Rows from block 3 of a small autoregressive pixel model, named by matrix and row number. Rows with one number belong to one neuron. Each number is 500 + 50 x the weight over its row's rms, rounded and kept within 0 to 999. All counts start at 0. Numbers have three digits each. After the name is the row's rms in percent of the matrix's.
After each neuron's rows are labels from the 100 images, of 14976, where the neuron reaches its highest value: "strongest on" is what is common among them. Only what is clearly more common there than usual is listed. The data: photos of arthropod specimens (BIOSCAN-5M).
# fc1: MLP up (model.blocks.3.mlp.fc1.weight, 1280x320), inputs 128-191
# fc2: MLP down (model.blocks.3.mlp.fc2.weight, 320x1280, transposed), outputs 128-191

fc1.551 095:544454469465507415509543425481452453488536530546496503474498562468494512486441521414543452479554561483570436532533528533503490532458449478504519463544466510414496577561520576445490527565491491
fc2.551 092:461559556478538571544491465473534503436520460498526438465490417472499498498506528551554653531439481471450549522567471434515535425531584512575547511565501489487482522581611434645468553446562495
strongest on: order Coleoptera

fc1.445 114:369479563369451439562467571478540485512517471539520529540483409507529487437496498429425510461402582482535574445452502446466424537524514391444412533585531478453462514583536579520518490541536351
fc2.445 127:523561462476574534537477524496377603554446544525468488514459484436526512518528495527426547478607489520507581560568438431597535483557459635521446531527486586532486511495474663458426453484598495
strongest on: order Coleoptera

fc1.519 105:489453504483457408425551516542514452534597554539527534504462453443522605458394484506477499483520399537469513508557492414502553562523439546475499585482480510556527519531459533598470536531590516
fc2.519 110:498492455495436571411479482456482617489475427489552495546549531513482565399554583451423551483528550493585462507556443435524575446423530581520469398547439485510467423445527487481479496470476552
strongest on: order Diptera

fc1.456 102:489494432409538561606567544454548500499449528491589478457556513526482399485514405461517506437456486538506509461596485537512453513433467520514472537547496479543534473451477563448617518438472441
fc2.456 103:529535534567521422540507469453426508502509615519491619594552417487487484570467606387390438381438440499502559550497416558437464553470439451543485491429508473586436538439521447534512507543504432
strongest on: order Coleoptera

fc1.643 090:526567563411524486501464556523491495485569485579436543570455422441510487523434393462534476487446522522537509425466457515516569471424610477504525513487485448417450502477536495433476593429518461
fc2.643 086:504506584469534570566546521522505454516493448474474513528511514470527465439541553571468455536464511562487480494484604439461517466542496557556485504417538595521464507494492547485650528539486584
strongest on: order Coleoptera

fc1.415 106:559499434459531474651541491585612459512456555541456535518515559492408574511472488412487456527482495505514414468596480467530485523508493443532485499435517514505598514504512511513398491541459438
fc2.415 105:501443489555449498452498456524515514425552376579459495432540544440473543589477501568539489464487521433543520490577473484527563522492531480464461456558541432426494513505550482398530491611465520
strongest on: order Coleoptera

fc1.486 106:574517539533549473573539536494500512452475440534581589478595537524470496603535484518467543576542501547462519473523439449458527577392648522509499530445489539435619441462489554466522476519432541
fc2.486 107:445498548488525580456501517476482443450418473550508428506505518515487565506448487467497526416581608568525465464531475521442444524453525472547544468562503499446491492538480543573532435462537550
strongest on: order Hymenoptera

fc1.193 114:522511510483544450544549515418505545533534530474508491605456521510497489528490497525563447533442525493550474499460482502491429474486505550507414423554545482417550500507472402469385517431555498
fc2.193 118:466435536560455432535501465533541479540478499493504530456490521524493526513445520449515494594509462489480628501635434526549475598451514439532508529506568403646525563434549556517462442409548423
strongest on: order Diptera

fc1.611 105:465439603459539534511538539515515483660376525452553513485334462511452576501527490516464551486425492566540471530529450583433422515474536510464494464523526488391488531531534460451541459463512524
fc2.611 108:491457515453522532569459558496414492442509546493437558421451571530568436496548572474520432516500565583484541500541587472577474488526600444468528495475540563537480475530528545435513417515484446
strongest on: order Lepidoptera

fc1.438 091:459465410463482484452497496441431472457510500484478427402518519518513487457522482556443442549516465464510464492514457410444442512525453498463509589486466435505529499555475537522555370582583458
fc2.438 088:531511545432613503462530486550528478439460539535520504474442512423484428513475527509527591548486495480487533459483522483455396534487478477531531479517567480552478469530478485443428431553480446
strongest on: order Coleoptera

fc1.138 094:422489433498451556517529492485517533474548433452497509496456534616470551459597421570506438444505473446553469459446502488333467471538512474469524546459513476494462431527444497473555424478510447
fc2.138 089:521562482542525426588528530528496479468525508472582562486615595526546512582391462430576565475521476495459449542570402442431449534494463517519430501503561547476531569442482489500589398629512486
strongest on: order Coleoptera

fc1.389 103:595446394578476383492461578440449516449512529482478503505572473476507476510443447521538415558493492500487542410526503430425547526553464474466585608464505571458471608486547499578398382491462497
fc2.389 108:533486481460476420418507496510400472535536462553443382474489540556509487488570552475525440499611582549552464565517525470482555522507438496447520514518515493498532483451496347546551507500524591
strongest on: order Lepidoptera

fc1.353 103:439466444494401497490450491442476464520500580511498513463535405511482542428461463577577541580467472459511444485510543461495535526390587386523571624510478493539538463462498560450493491466557508
fc2.353 106:475477490396562495410531611439535511524556455552590515482485477482540535469442437460516529477585430425476520474596510614505491518597514477478545544552487497489581439542381550451479547475514495
strongest on: order Coleoptera

fc1.316 100:511574443519525440468411474621436547467494444516571565420501415469495513530471492479525449440489409447531420469526416515513461432544540438527438451516489491403449430557485463509472521435431569
fc2.316 106:545567544389498430533505420452514527484484464485527506484498446463510497461437596500583550565503479513428533610634484516472550559492424577423469524417549524539511497432530456529500535531501490
strongest on: order Hymenoptera

fc1.450 100:488468466490583474409445518535414437537505482533497426389513563494484488471429508521572434501585541453502451562580463440500592490508555424489480488455504485546505555489497469472494513524465504
fc2.450 106:536485503476411492546525535461496445444541504482482526471488574578431467580527464534524473498517513484530554380457534455500426494501515486551606489442640601527520441453469525446548362519497513
strongest on: order Coleoptera

fc1.749 106:496436457533487520501422474482506511529517458448496452415527441578455490465493557554465505513537443394468573501525515467493498506569450457521521479591503463541512446574443455445542458531481475
fc2.749 098:539471613415586600569532476487509484512507584390539501535543480512514491508520515380506508516548476520500623489555491367525548553537484447461531468491528579436491564557503495523529478453471459
strongest on: order Coleoptera

fc1.20 096:570530481439513573686545488492594404615528544497579457502522484526522511498451395448465511466415414487437472521469498492486446548452483466456447513466568613436549503526545443478507451512500441
fc2.20 098:500449478518524487628423545429404532406479548474507474474479595541544423448491517500426491545491452470447577525500566529474336548539506468483556538579505515491532604528621480471493479503593436
strongest on: order Lepidoptera

fc1.568 078:523520505475432524512529527626461524503511491490572552521477486494488499486496504419494496488480401543492478498466483498406493549492511481501422493416485545534544458513548503500523565519543412
fc2.568 087:504471399532475528439461474521562497449466527500524484495450515584533467517508467539440560471524550477508542411551563481469573417463504549546432480544506549506502565478492482523453537489469487
strongest on: order Hemiptera

fc1.75 096:565524506468562497539443500515544444536378409493499478429527463507527657492509412470554451486481461590471519505483483459494454523458490486443465510505497487501507463508551362470539476446555421
fc2.75 096:491517476551531501605495612412455414542428520535562520508492520554560508513559546468440507465484509538513507562469532557450459450421529403532477502517490516504476482378492610417467476531519402
strongest on: order Lepidoptera

fc1.624 104:434498533621547424489495522523530538483555564485544462614367526542404468518520574585486483518467476525572537462492509481555476499597448493518513579473520552481507515547524515446446536497478475
fc2.624 112:522511453542497521499502549523638456505496507545488456510486599492553550487443494495557396484506504522565514528547383589524477478457417522505435415485527486543490543494521495482506458483536477
strongest on: order Diptera