A small autoregressive pixel model, trained from scratch.
Model: 7.86M parameters, 20-pixel images, arch transformer_decoder, norm layernorm, activation gelu.
Training: soap at rate 0.0016, 12800 steps, batches of 64.
Data: trained on photos of arthropod specimens (BIOSCAN-5M), 195000 training examples.
Rows from block 3 of a small autoregressive pixel model, named by matrix and row number. Rows with one number belong to one neuron. Each number is 128 + 32 x the weight over its row's rms, rounded and kept within 0 to 255. All counts start at 0. Numbers have three digits each.
Before each neuron's rows are labels from the 100 images, of 14976, where the neuron reaches its highest value: "top examples" is what is common among them. Only what is clearly more common there than usual is listed. The data: photos of arthropod specimens (BIOSCAN-5M).
# fc1: MLP up (model.blocks.3.mlp.fc1.weight, 1280x320), inputs 0-63
# fc2: MLP down (model.blocks.3.mlp.fc2.weight, 320x1280, transposed), outputs 0-63

top examples: order Lepidoptera
fc1.226:085045182117175084180119101130175094165123142100159086140135163119098089070150117110142098130139149071107161183098122151121175174154102146154120141089137080143139100070084177143165133108110104
fc2.226:182121078176144120148135132137141132135111146159126046179127087101154163132159161135120223127121078145109158132141101070090162089087140197158138164118117107103125115151122125103116123127105140

top examples: order Diptera
fc1.682:155108149179209097137110148191142171109131141111132142148120133168068106110088108100186142164135095075111104140223182129080071115122127103164129148127159096143181121129119069119132117131162060
fc2.682:192147161121138126123156143120164119126132171138139120185115095114128169124129144181167115190138121094073114137111103151145124142093123129151112110097083163128128156131116125127186151202114152

top examples: order Coleoptera
fc1.438:098112169136139134106165125122086063180143126098083148202140119087110163115089153175137090167148091114143081133113094116141145084119133141111183125109126162142111115210167116208124093162145126
fc2.438:123166058197082076073137067146081151155099176084159137075127103140170072185118141158107114114156170129012147137179114068124078087199117189125093140103136106135125141135064182110183159149151128

top examples: order Hemiptera
fc1.690:121108125105148084095131179135068101095164136146196144099152101101138085125143139159108134139113105148123164139104145122115099101124157155112116141117116115097113144087107112187143160117125120
fc2.690:114124114131167162127056137120096111180152107147171113101087134163107101157077108124101089101144080159119158139172101172151129084094118131194134139089201094112138074126190129124121098098132140

top examples: order Hemiptera; family Tropiduchidae
fc1.62:106120100151136058131171145138110073157196163100185137124136159192116133139116162119090115153119137183094151109108137130146065135156081120184104214107103094100167147067167167077088097102076128
fc2.62:153109192149161155179076124135170132120110119095115050172219117149080050132077142146159098110112177168133146159151129113089139160133105118149117071123137152087117049127113121154117088090122179

top examples: order Hemiptera
fc1.276:136111138074107111094128113056077170127152146135137080117137110087121128152145145064127128145098155072125078087099089086098119119147088106148129140088141087084116142139180102159088131145080073
fc2.276:131127161138120131144112123105138170120187095176096126147078162079115132100108150152080121164118154190074073177142060099165046203124091088138138120143154121153115116072161142117162083130137136

top examples: order Hemiptera
fc1.8:127112219132132098128130201115130121169095134106156095163161115171153049141082163109154118137208085091138114168135172089121141141147140126104129131105096079170104174086134147103089149162096111
fc2.8:150097145083115106112159164159148154185167099137133166135089105110143114160163133119113109141123118132072161114110164151137115154089085145114100092159166153113125133131158094153128103105150153

top examples: order Lepidoptera
fc1.339:136158126126131120129131233138086114156141169125117104176108169127102116170104058121125135155135088008075109119165172160121089089154133112195118146115170071086194160166160137112180114128184156
fc2.339:086108134119092110198081134156067118120141149114120112156149120131110123094114037192120154144113185091100163228180111135130120119126119107141085161094101154123115109069123085180153120143133131

top examples: order Lepidoptera
fc1.631:154134127140110130132076129154134103134203158115073102100134101118165099141099065088125140132138075132115089075131114133130122119175095080130139144126143139073127171124185117169091132098103113
fc2.631:097151127119114093138125175078080134155099101112122092111112167144158143180121139192112123124078117098154102144180143126070122071126086084158065069176176171129112132145184160148132122196147161

top examples: order Hemiptera
fc1.2:116100131118087124098157077109162084140149150144161093182194124090171030147136090139125093064095124145084128170190116119144094131151185126082101196161073116096111149076146148144114109145131157
fc2.2:115129115123139135116141117156129134116157151175172125130098089179104143111072176118076125165160140148096146197133089127140118121115123159175190126130182131162190109093165133059125141102136075

top examples: order Lepidoptera
fc1.57:147126115151094086155156114189107136137148134157134139143169137145089135155070073159076130128104089093166164073124097139077117115133127091161135114077082141093118101146163086151106098107132105
fc2.57:096129177114102150145132132120139123211129126135129126155186160092140086188110130128107050108117119192084086112124185156172141101147167108142147088205131146130144143141128074108123099176132132

top examples: order Diptera
fc1.184:148124164091090108147132054123114176166136204077147161122134189167081205131115097098198154111145108176080092140093105113107149100138101074124123142092104125192109198116096143140148100121123089
fc2.184:096102131192117181090126145140185095115149061128103131118102074141114141115151126120152118165150136116139161108128080107156163107149129126142201105169160143120096114112147083125082171135070110

top examples: order Coleoptera
fc1.414:121114105111157070165153173087142074139186142068138100148120160112124087167151131083082131190115070133133098204087136100089127093137112093113085179120139165123128110152150147138066138100132108
fc2.414:116096136160139136095115114124136134173124161078072152103082070114107128146139099145126090143103089146071131106129088129078170151137119111097086133146062140124115114132159113041203196136117094

top examples: order Hemiptera
fc1.568:194112111074143111107130149101137090146107230137159197124154143162192130186146096173111121180146144090153148128164075067169094099147132117188139126089115132130122107099126137114178138149156043
fc2.568:103048137125076165162132127106157146071159080124103067076144159079079081077116154098143156121211092133164160116102137140095158113093093091065080199147143136121144062122105149144127111081126201

top examples: order Hymenoptera
fc1.168:096087144150069097096112090169097152148105116062096156154167185133108143161158134057134099122149125116153105144126098163097172094131144114107107122162120128154167090038120089149157130093147143
fc2.168:127151114137101101144161141138073136124097174143116119161119092115075138101131113107134147147118109085211132124118137113144109147139125162065143155162161139158114046072151130188080137135173134

top examples: order Coleoptera
fc1.351:180117103137134111132199125092149082162148106095103110141119165154113075099114164091142161163091163078159124119149079181169159187124043128122141148131111127094105086164094106113160143082031133
fc2.351:141173119154134167130107139127094101159093078207162131038115182110177147192096153115108099117140109132131135214136100143132122157134120123115130119102158153171082124092095140124060102155164066

top examples: order Lepidoptera
fc1.573:150133123127122168110101152119104101118175118069089077147088106135160141108077091141129117101113139076096105087200076090104061145089136090181115143171133147154152126130146144166151183099106112
fc2.573:113193162086097089130111167184121148152181088096090156137048120133162119122155132131103135190123161068103187109155139142132130141077122134120135150130106112145129095176124154096122128222177126

top examples: order Hymenoptera
fc1.702:078120128131163153111111157151099123116156037153154108085148089154123072130148151091163133159107100140122123071135166126094187129146126192120138103118077112187148125136197078204126112088103146
fc2.702:113116175134057166111167155143150083058137102147128122199155151099127210099121135111093148162175176080137082174102123133097111176142151087157185110128150182058112124149114105093129170113178124

top examples: order Hymenoptera
fc1.88:131118167114146118078109179113097122078104189104105139168130122173070089150143108093119105113136122174061135146134147143113150134060159199123149155124059120076126120122122121154117185073119179
fc2.88:140089107160184125149063104128150142063066092051116114109138097132102148144133196070115181157131171127191124137173111137121150106173145126051118106099182162161138095129135108159136144067148143

top examples: order Lepidoptera
fc1.1:077157078128069075090113159114138107168084155068170093189123151122095087169134056126169129106106124090129132082174130096142119166112154128198056103124105140104123154098063180141136092103148147
fc2.1:160162133146172097158137133213126114131165105122136137096124116190144149149071138147116156108130146085107117138148123107117053188144145092128158137042110095147133159074096086169120120207138175

top examples: order Diptera
fc1.203:099154121110077074138172153108101097084073060116129120115158117142113120150139110148177128077099130083136107128178173104140152155114093093171107133067149135156158112117091105097147135114112119
fc2.203:120135096135095159133070150145084145151148149134125095120123071149126096109122122172108089216151039134114134105156138098150076095135137098145118117111153146154133175101139144155159116148177160

top examples: order Lepidoptera
fc1.77:110122162178134118126150126172091112146142120113097165197121134120116119092137114135057150223105106082116144109160097118091183096187141076172092134064161134145111192131107140151129107104176098
fc2.77:112133127089101143137106163099099146114101148170070129138167193105123097159140140149126084069101114097117107122142154138161108068084179152129106141131129097090175141157149104111136073148130164

top examples: order Diptera
fc1.416:147092144137178128101096102064091167126166179138073082137057128099101032102128107148144175116094181111114150089118132136140065127029122121191122140082137083168171134118108113155093160097135088
fc2.416:155138108141120111145139098188139118146147157093103156125123114141140115164107146149105165161186077085199157110110125091127130128105138126077080075081080104126098160128146157098124207138093144

top examples: order Coleoptera
fc1.579:152135104102133113130137160167159125152116139156154099149127165155168118092097107140170103135158135112087147132108164114088151082158123127110117130130112075126053127164074095125090135184156077
fc2.579:048134136112119103090119125100131124100126083151111099142148144090101140170134141079129144093150129113137132133138142107134177083192168133170123126143082150184144097217171137133135141053198156

top examples: order Hemiptera
fc1.370:159058153053184181125106126130133181145087114131070159114128132150118069129117136104171094114125126142130124151127156114162107079151107107143084111091071148103145136081153072156130120127110121
fc2.370:140134139080121119140132134165123083155208136126107127170162134143114113111128109089084077106134139107085091160171142055106145164169071118157207088116200086161186099052158111188106118159126155

top examples: order Diptera
fc1.666:131136134107100093142140147173154156171126139102171126087142167185118129175103100117195096140149080132073111159153150089106109145137142066102099151050110149135105178116100120105139047122138106
fc2.666:110147127156104154120127127153178110122166071122129099179178036091136137077148186138121139150151186076184153121163058126093100181187097120130162115157082131124110083089125094164114160228118122

top examples: order Hemiptera
fc1.190:125117165118077113125171163101123117161152110074080153139133145119170138140131105129162105199142151179157124138064147193159123147092089132197135154091098143161171146116206107159047092149064146
fc2.190:162158099121176100218106107122137099159108148122136179142117132109147143146124194120083112122109138144087167181182103126146115151110209042186121066049139149102123143119111112185108145126165115

top examples: order Hymenoptera
fc1.691:109136170141150099174105117071141142170119125153076098142155117101107103137197148107157123071066166161072149112088130108157093116193154113111125085152107158175164145110151171062111103167103126
fc2.691:122099120161115095109111158144123169081133145171141125130108175153110055156047062126087102090092092132099198116153096154079137122081144100131127127137159101187121165169161117107135105151126155

top examples: order Hymenoptera
fc1.68:096112156220127127129129110171137080126105113109147150072124133114120096165171146087133081068136171119095146104139104186141139086093104132154185146140122108129169177158121150101123145116044117
fc2.68:121140096104147107122143059120185209080106155129147166161154134163123158153155154122150156116162098122132154129144084111148159152115108150099153200136162110080177151125195168139076145176178126

top examples: order Hemiptera
fc1.409:170103146111147165137168128166140125147175111105170164122123126118085080152052114130134146157143155117158128128089109137152116056140089183117108137145091131148167138176126133170108149104060106
fc2.409:128115135093136099158074114140133186133120158115091120129104108153136110126091160119118130174171118158051113129138109063154143174074108134155130139132164101134152121067136145170124131153136152

top examples: order Lepidoptera
fc1.528:134143092116110121174117109142111096132200106099145189208176105132132142141093134135112186194127054135148123095157156138107062170078160068155120117107143128117088130157126126111171138130167138
fc2.528:156164123117149142095140089131113118171049123148151118150140177135131106191087179133111101056131141161080095096107126171248115176123148077135167091175153091121121140084133112079118100145092115

top examples: order Diptera
fc1.760:128114083106175118133118144127184120088083181120112148123074168123159101121145097088206115123086095085064094146162174134089106119080126112148128136057137180113157169092095138134081131078096104
fc2.760:113120135114151150063072189238150122108151154124111117090119082130148149121088147142123105193139132045201148097115132157105119155100142148081139125123075106121175109127140128125124136212125167

top examples: order Hymenoptera
fc1.123:121130135080151205086128135111145089139131139106105153141135165112148136126214106091129124090165123159195129152098074130115182139144154127082128078158182088106174102160126105088136124083125148
fc2.123:164136087110067121160127133123108122151125142144108095133092068140133135122092079151087075160077137101079129188150174128145063127131134124068146132169140132157149110092157103182071157102138166

top examples: order Hymenoptera
fc1.221:146155045126172078110064106088119160077132101113174154131082090132119059172134100093145093114084138070101093105109153139130125130120049141098182116121128131078113163106058110146146131116058134
fc2.221:120206080144177142117101055132164160131126128090195044087100133126165149135186164145140137134163143237122150114134082134134182162166155133104129125128137108108142108138122180163123106151078071

top examples: order Lepidoptera
fc1.317:127108152154130110176138159181093115098138136151152076137104120081119132132126129074157090159066108139129166146146101095196127107174139101177122128122154108069130174142158114139115121166094134
fc2.317:106092185112048132100043124070095103142162169135069100108175175087098067140217110157147120130161143093082151129145123127106127182125119121125116170144121171137104089133097149133179136132124177

top examples: order Coleoptera
fc1.34:123162129110080145094179083140092123131150079163109161136120104129129120111188071074115118203143137159139104089063056131136142127093144109057164107111121081110083165170146142125132142121120142
fc2.34:136145132122111051122132126198104099209072160163142140107093096092116134170144132092163147182148155105113091123088134095217136090116112138143079148120151135132072174116110167106111152143153095