A small autoregressive pixel model, trained from scratch.
Model: 7.86M parameters, 20-pixel images, arch transformer_decoder, width 320, layers 6, norm layernorm, activation gelu.
Training: 12800 steps, batches of 64.
Data: trained on photos of arthropod specimens (BIOSCAN-5M), 195000 training examples, 4.2 epochs.
Rows from block 2 of a small autoregressive pixel model, named by matrix and row number. Rows with one number belong to one neuron. Each number is 128 + 32 x the weight over its row's rms, rounded and kept within 0 to 255. All counts start at 0. Numbers have three digits each.
After each neuron's rows are labels from the 100 images, of 14976, where the neuron reaches its highest value: "responds to" is what is common among them. Only what is clearly more common there than usual is listed. The data: photos of arthropod specimens (BIOSCAN-5M). In brackets: how many of the 100.
# fc1: MLP up (model.blocks.2.mlp.fc1.weight, 1280x320), inputs 0-106
# fc2: MLP down (model.blocks.2.mlp.fc2.weight, 320x1280, transposed), outputs 0-106

fc1.401:088099100129149123125076143115126179134106130126140100173152099117148123085143132111133104102111144123099140075113164128123161117138065130084120142107096178150134175095159119138069114096159138167117168145136162159181062121173160127152127171100198166117111081138124120130138116106137189160164118150150101117101119159162090
fc2.401:079095142130156121167166069058145093103161148180144151092141134122181137150178135128150118182156079118149171175122053114122115097172148099104139139111131098149135117188104087118122096129090107130106130135127050098208208103167158183216136133106151157095092126127115081103078129161148106114162154158178095135163159098161158
responds to: order Hymenoptera (47)

fc1.416:152146135092170112164133139129118164071088074103151121125106133136117082218115165150200113152085145103138114158180155082117121123093115167153128206125153131122158150061157159215121142085132148092122191100088128171135114154094109120115121155149175138098106137118125096139151165075091028140168177118153173132143177113150125
fc2.416:140078064092109121088095114128153104114131144130151144146124133138172128142099155147141142108137105092099164112104177157146150140107077064125111158175142140103117101140163201138102166224123136172129175171153239135142097141138135182090140086197147097157127131117110083147141116113136087120126095201136113135189112191136107
responds to: order Diptera (64)

fc1.282:076125104168116158156123182136094129191155135126201146122111086126121147181099086159151132184136121131227150106150153168156063110123134088131133159159127178112148184094146087095174078146131016141147094133092138138157143153089129127147085101124159129172194146156119130170197113078123173193124134136119173188094088153035055
fc2.282:105166222116129138114114102114146107136158131166110160065183126136160113097097160166137146113153118086148104116137102155129115078092118115115151050144105091181100128154115131165125131142162176051098143146146153160156145106118129133174204145103155131129099091099139114167088077111158148114143180126119140155116152126134147
responds to: order Diptera (60)

fc1.438:169113145075112136110143121087222136131149176192110102118161114133157136112115070154161136138155145127131079129134163150128096102176144133089181128153151151142088159143152103177120112130138079136142121145121099122141081171173116099064110100155054127100116148153139133150144135168097162124136157157140076140113150153155175
fc2.438:114070112104127112119098106139088138113120156070143082167053147171110126184096176086194125100124201166135160087190063091122082155113066073179167150095138161153126111132143135086072128122150143155121086122131158135118176071112180192150141083123110141095138140144105085092109109165118139140140150141128183094146105107122126
responds to: order Hemiptera (33)

fc1.476:193105218097103116097144135085149195165181126144136119091102092098168116129076131167124166121077103152136166110161089141164159176151069121161066119123158142121111133165085146135108088168174088134113119171117127099186060085138136129170116140188156119150100150072166140148158160118132097142129122101149137178152113088144156
fc2.476:129134101119133124144129101134118111070136151191161183089137129111088145187125137140193139167084131166140093118120123162192111077126169124128127132092176154123153069129184113142070166109121126130165152101123137102124162126070158091119118095096053107111103140108112135082144155122133171153158139102114086040114127132112096
responds to: order Coleoptera (36)

fc1.674:139146086150155063152149128075168051160107124171117175145137121108152093056102150116173146144160135109124133122124131141109108141105098108121106138100086169118154110151142083152113089092069111186119147116099123164103106139116126102110144154130135133145138082176186170110140154158154103132105140142147054139114124112095105
fc2.674:068081112160108142127119185162121173089132107108173086110123126127148172158103119135092123077146139172160118160172134138139207101128190117164133109127151117157098112159118134181169132136121166116175120131151106147164155060155157093150092085112132169085142136093126047147128098134124124105133097139043111063110144135092170
responds to: order Coleoptera (41)

fc1.15:180114139134126159197171142154140109157152082110188046162140111154136156090080104121097132216173077153181112111134066116138128118125093092098139171092119092143147140158144144133066095164113138080082167135079158163070056139099091140167096139161121120173096174106110138126087149103096122168119112126168129154115152132132122
fc2.15:119082094166116115148101103163099096150149190131113114143140144116095142112145135146200114179133160115135088126115106108182088154018132125162119086132153121146212079138153178129144120143153128151176142153077173127095176139133193136140129095112224146112154150118163093106127046126120117163104127198142165126153090114120153
responds to: order Hemiptera (39)

fc1.705:085108120158105188112106085113167121193170070195139113158094158146137200140165109072147141130160086148176153124088159172182098137082158053179066101135153161127155112120131126168089117127111129145174083151056087150103153132096131140136116105143116096106133144212115126140114114064084118129107116116122105085100096133149115
fc2.705:208076138115154126094149095120127171117082096115081090114117134105126133116147121108090186173136116178179166164137139102137132050176145140161194127105099131162145128147138177077164123138086124119104080149122107099117158106104112137148137123173173145113217096165100091110111163116169122142149103121136143149114123079159065
responds to: order Coleoptera (49)

fc1.549:098164093129150164118112108122065124121179126078212107140097212179172099173137191155136144113114132129094134126109141139119119112170093182157140134140144138116146125141112130173110108080122137089193138185151118148118172199170135181172167199129168097153218175155092131091138121133077140141154174147115133140143125143079130
fc2.549:127161107112137155072139136132127082119104158179116119145120141088072132112123172167139138126149105157095144075121136108183090131127186134085169143122207198115162137110193208117119095151171198066114130101137114070187085119106153126153128103150110076083106170185087105137106101151117160154112130115157102142063170093134164
responds to: order Coleoptera (40)

fc1.349:146121132051208132141121163145159181140103140161133156112114183090120080091087118169108162154076159188160121137102157094148141091134099161175147130102103097095150102128151149086156154161134187200181138120140164132162122127081176121101062103164139188155123171087083120131134126084139122133156162130145126122160097084157126
fc2.349:173085158140128099084092084138205131142148099127101079168099140136132124097135151155113144089186094099101171145138106126181119170082144111130160166181145133124145119168151173098082063098126104117085150132150089126058169168108143090076105085129149079128126129115142182130091133128153096119070155136182127151151138125103095
responds to: order Hemiptera (29)

fc1.53:147152138149187136111149067130181135167102141132120125115066125096148126183111141080149082104117144174130153154150161134092115115120079162148161153140211125151133098111115116150155096081110130150157183136052099116153146181135159103175105117136194148164079109083159152154180180091140132152156145127120140127111138127165138
fc2.53:150127112130204140086111111094130125132107155119110084097136150167130108145074141182134097109171136083157163080127105139110099109130084073110070099131088117107128197152148151093121126174145156133154159198114176118171076158142144154116195124166126108102116172093132131084076069146091150114137138152145103183118078122144141
responds to: order Diptera (68)

fc1.579:145138160157152136161065137151070093199196124122124083119111065100196094146111139154055158122162178140114114092129127155158125198155157125121108165145169115045112134135114171169142106173178118176128143044155151027150121167104106101158125108148104148148171165166120128137145075140110110162139174129049130166114112070091187
fc2.579:182164157147087153158152186175080131058096146132081158150139230101121135118178146064110143127117115138134095137128138114114177161135167159137148094173164162161116107129047073107098151181104097170124111153146073140079127074116124129100131144107131092172118125141136112122104122142130167180109091100201090128119087147105138
responds to: order Coleoptera (36)

fc1.648:144127136173041121151109077139138115155112140116119132089093128151139104140145159140158144138130071133138087174096093153130189142144154114144159080078139145150083196074129152179125139067133077148173175126148150091160203084146122130086193102136120157131167089116178136178133107116110152100197127093120135093131178111152104
fc2.648:127130139077136118082221106103133089122109073101134137111176087113138164129116140185127116144181102113178172170124117122107095182126096124108076090117140120159133117108137153092084145162132099184128158146104131140158106159183148151215048137191136128121132086106108096120151113173172144164110083127144103106100158112112173
responds to: order Hymenoptera (42)

fc1.22:148099112131115090197119155104129134113136132122120114132114091133074094154090155090125129190082085135188127129134110120143144125139101182118164180093076080145163149082138160130099133105194127126182170149136119178185134120121086112095149118110121102191162170121129173162086128104144200149109169125143113136147141165125078
fc2.22:141144135106165115135091142100184100089093124144158159211124125129113164170127100174109104139116108122112138162141130145096138143139115158214162103078172091138157103107097162103110088130142097138134119122083153108060113123099112129203131118149122140137085152119100158051172158143130076099122092128114134120118090122115161
responds to: order Hemiptera (46)

fc1.693:122078102149080083113133105109183112128143175107143179105167176129143129103086110131074132090157119140102147062174079107103163129104171111147153160146176120119069149108150084128173125130125154102133120174111075150115121148114143108139112083187132113133129119153166209129090131102098111186152155106124166082095128142118158
fc2.693:139090115166146098134185126145065121155173113180085115167120135087112122152113141159174138157133149124156118096154175152130111109116139133108157092165146112142126078086145094154167191114076087111073156082108110156209135130226165141180150062118156125109129128076116062096178132191087113112054078142135108181134164093093122
responds to: order Hymenoptera (47)

fc1.763:081125141150119136154131185102091131041136111106093186137139110137073119065101129131118142148048112094159157103120130180161151135087093118196155191107127150108107160148128153175112098111113101158134123153138103096133147130132118170148153083135117119085177141107049144112154135077058150156184223115128147155078134200055163
fc2.763:145116127143146095182128094122117088174136143137167092073037128092183156150111139061135155163190128175094117124128122132103122087122099178079146163188062097060122123081105133128101076156088148151165119131080126140099082070125109141122118097153089112131084128165167146087130093188159126120097062121078137089119136087132162
responds to: order Hymenoptera (50)

fc1.447:054157142164150154136126182103142023123134098118206229160135163157136132182126134193171156134096104136113115139096154073114137174105101144161131117133177101137128141122090127113117165122156164142134108173139116182105176140170152157151156164111165143140128111135161126107129135095134166134173189152146125105157150146097138
fc2.447:097114098168073129166143194128144094090125211131095095158187147121072101129116135183130186144169098112086108117124083081131120137131148067119104106049148148132189178116120181136113105143161142139131131193142126039098127147089122149096102096123104144129161102137085153033107158129119126108121106138177132126066132131073116
responds to: order Coleoptera (36)

fc1.490:096096138115039107157156126174164135124198117141124110100133155129140115154121140192177144108134076151097101104174154125171143103112152089185135158094100164171166130161201112131189112119149130140116164166119136144165086167094151137185125076128109167112138151141039120133144133124156139159151112108220155143119163083140176
fc2.490:115140138161055137075164143116113116148115133112140132174137118137126121120187124123081115099049126105128118097136075153137129152130128164128120113171117132139093088084114120118156123128103093049165159097068200119089123121192201115139111077127147134092114128093177118105045055166104113164104160115127198116173173172064169
responds to: order Hymenoptera (54)

fc1.287:132155137111150112191125153166134169169134101152128087112137139170138068139129158130107126106138105152177168088139130130118088090120074105135122138153134149136076099130089150131165078018115163132109113119082119136109090149088117096084072141161103137152165164144127121131133109108148108131117165160139173149089159175138157
fc2.287:101106084127097093060123077101160195120119172133160183086119181126154079094198103099168102130153179084145149148149078123137114152143078105080160121105106157097101184142119105174110164184082128104106175104087122115195163087135152135171095154111061177053101112097159138101133159095169156094125120084147078114112128073102087
responds to: order Lepidoptera (31)

fc1.213:068085118134142096113153111098124124097125164113170165152165167125121120128153197126126130130155165184146148084135096185145164161144084107120186184129117120118105094147148160152106125082202128139085102190141139117086140134148083167139109111127155087143089117098147224150090143075136092180087186116111089177139057099106087
fc2.213:134141143164101133117052189131109130127197055127163104024115101133128125156146114060152139121115111120090087171105112102152166135121139091155112168120147114100164163125131110118136153152114172182155142108124098122106147137078119166103143109124117121112080089187136091096137104136131159083139061174129089178169172130092097
responds to: order Coleoptera (39)

fc1.342:118123103098124070079108122118081148105154162143117118165130171144195097144142139133162137131129160127027130151114081131141065119115119102105132142128072175123165097118107161127146111162131082163152140129162152163149138078097084126118151162115125142162112161168070190160132121141078136106150110102158118156133107141110130
fc2.342:099104077179143139045132135059169106128110117097156135115148081098108127187103107142125127126158155149085141180082125142123120125167102109137124187080162123119130139107151165114132146192144172118104178126112202137181117163157140131153137143166134160116023162121057102102152128163129124135165163150129208124105142135080099
responds to: order Coleoptera (37)

fc1.663:171093133124122089158147121148170114168132094158116104155145195188209134148131177171049182141126110076085140166094178133145136183150089154165117137143157097111152089114106173076140118172179114128137119150160085165119135199130119129123094089149100193104124074122108174127082177125100142124124121109125097128144056134113121
fc2.663:150208101128119106119206076121125126076105099157114134126129100140133144129161138150110136134069147100191148086114145125072107134107142209100153159155106057082145116183091069144130134174158193123135119185145155127130200145125092122152104147158097109116140173171158058099193130073128144127123120149130130126101135036148155
responds to: order Coleoptera (36)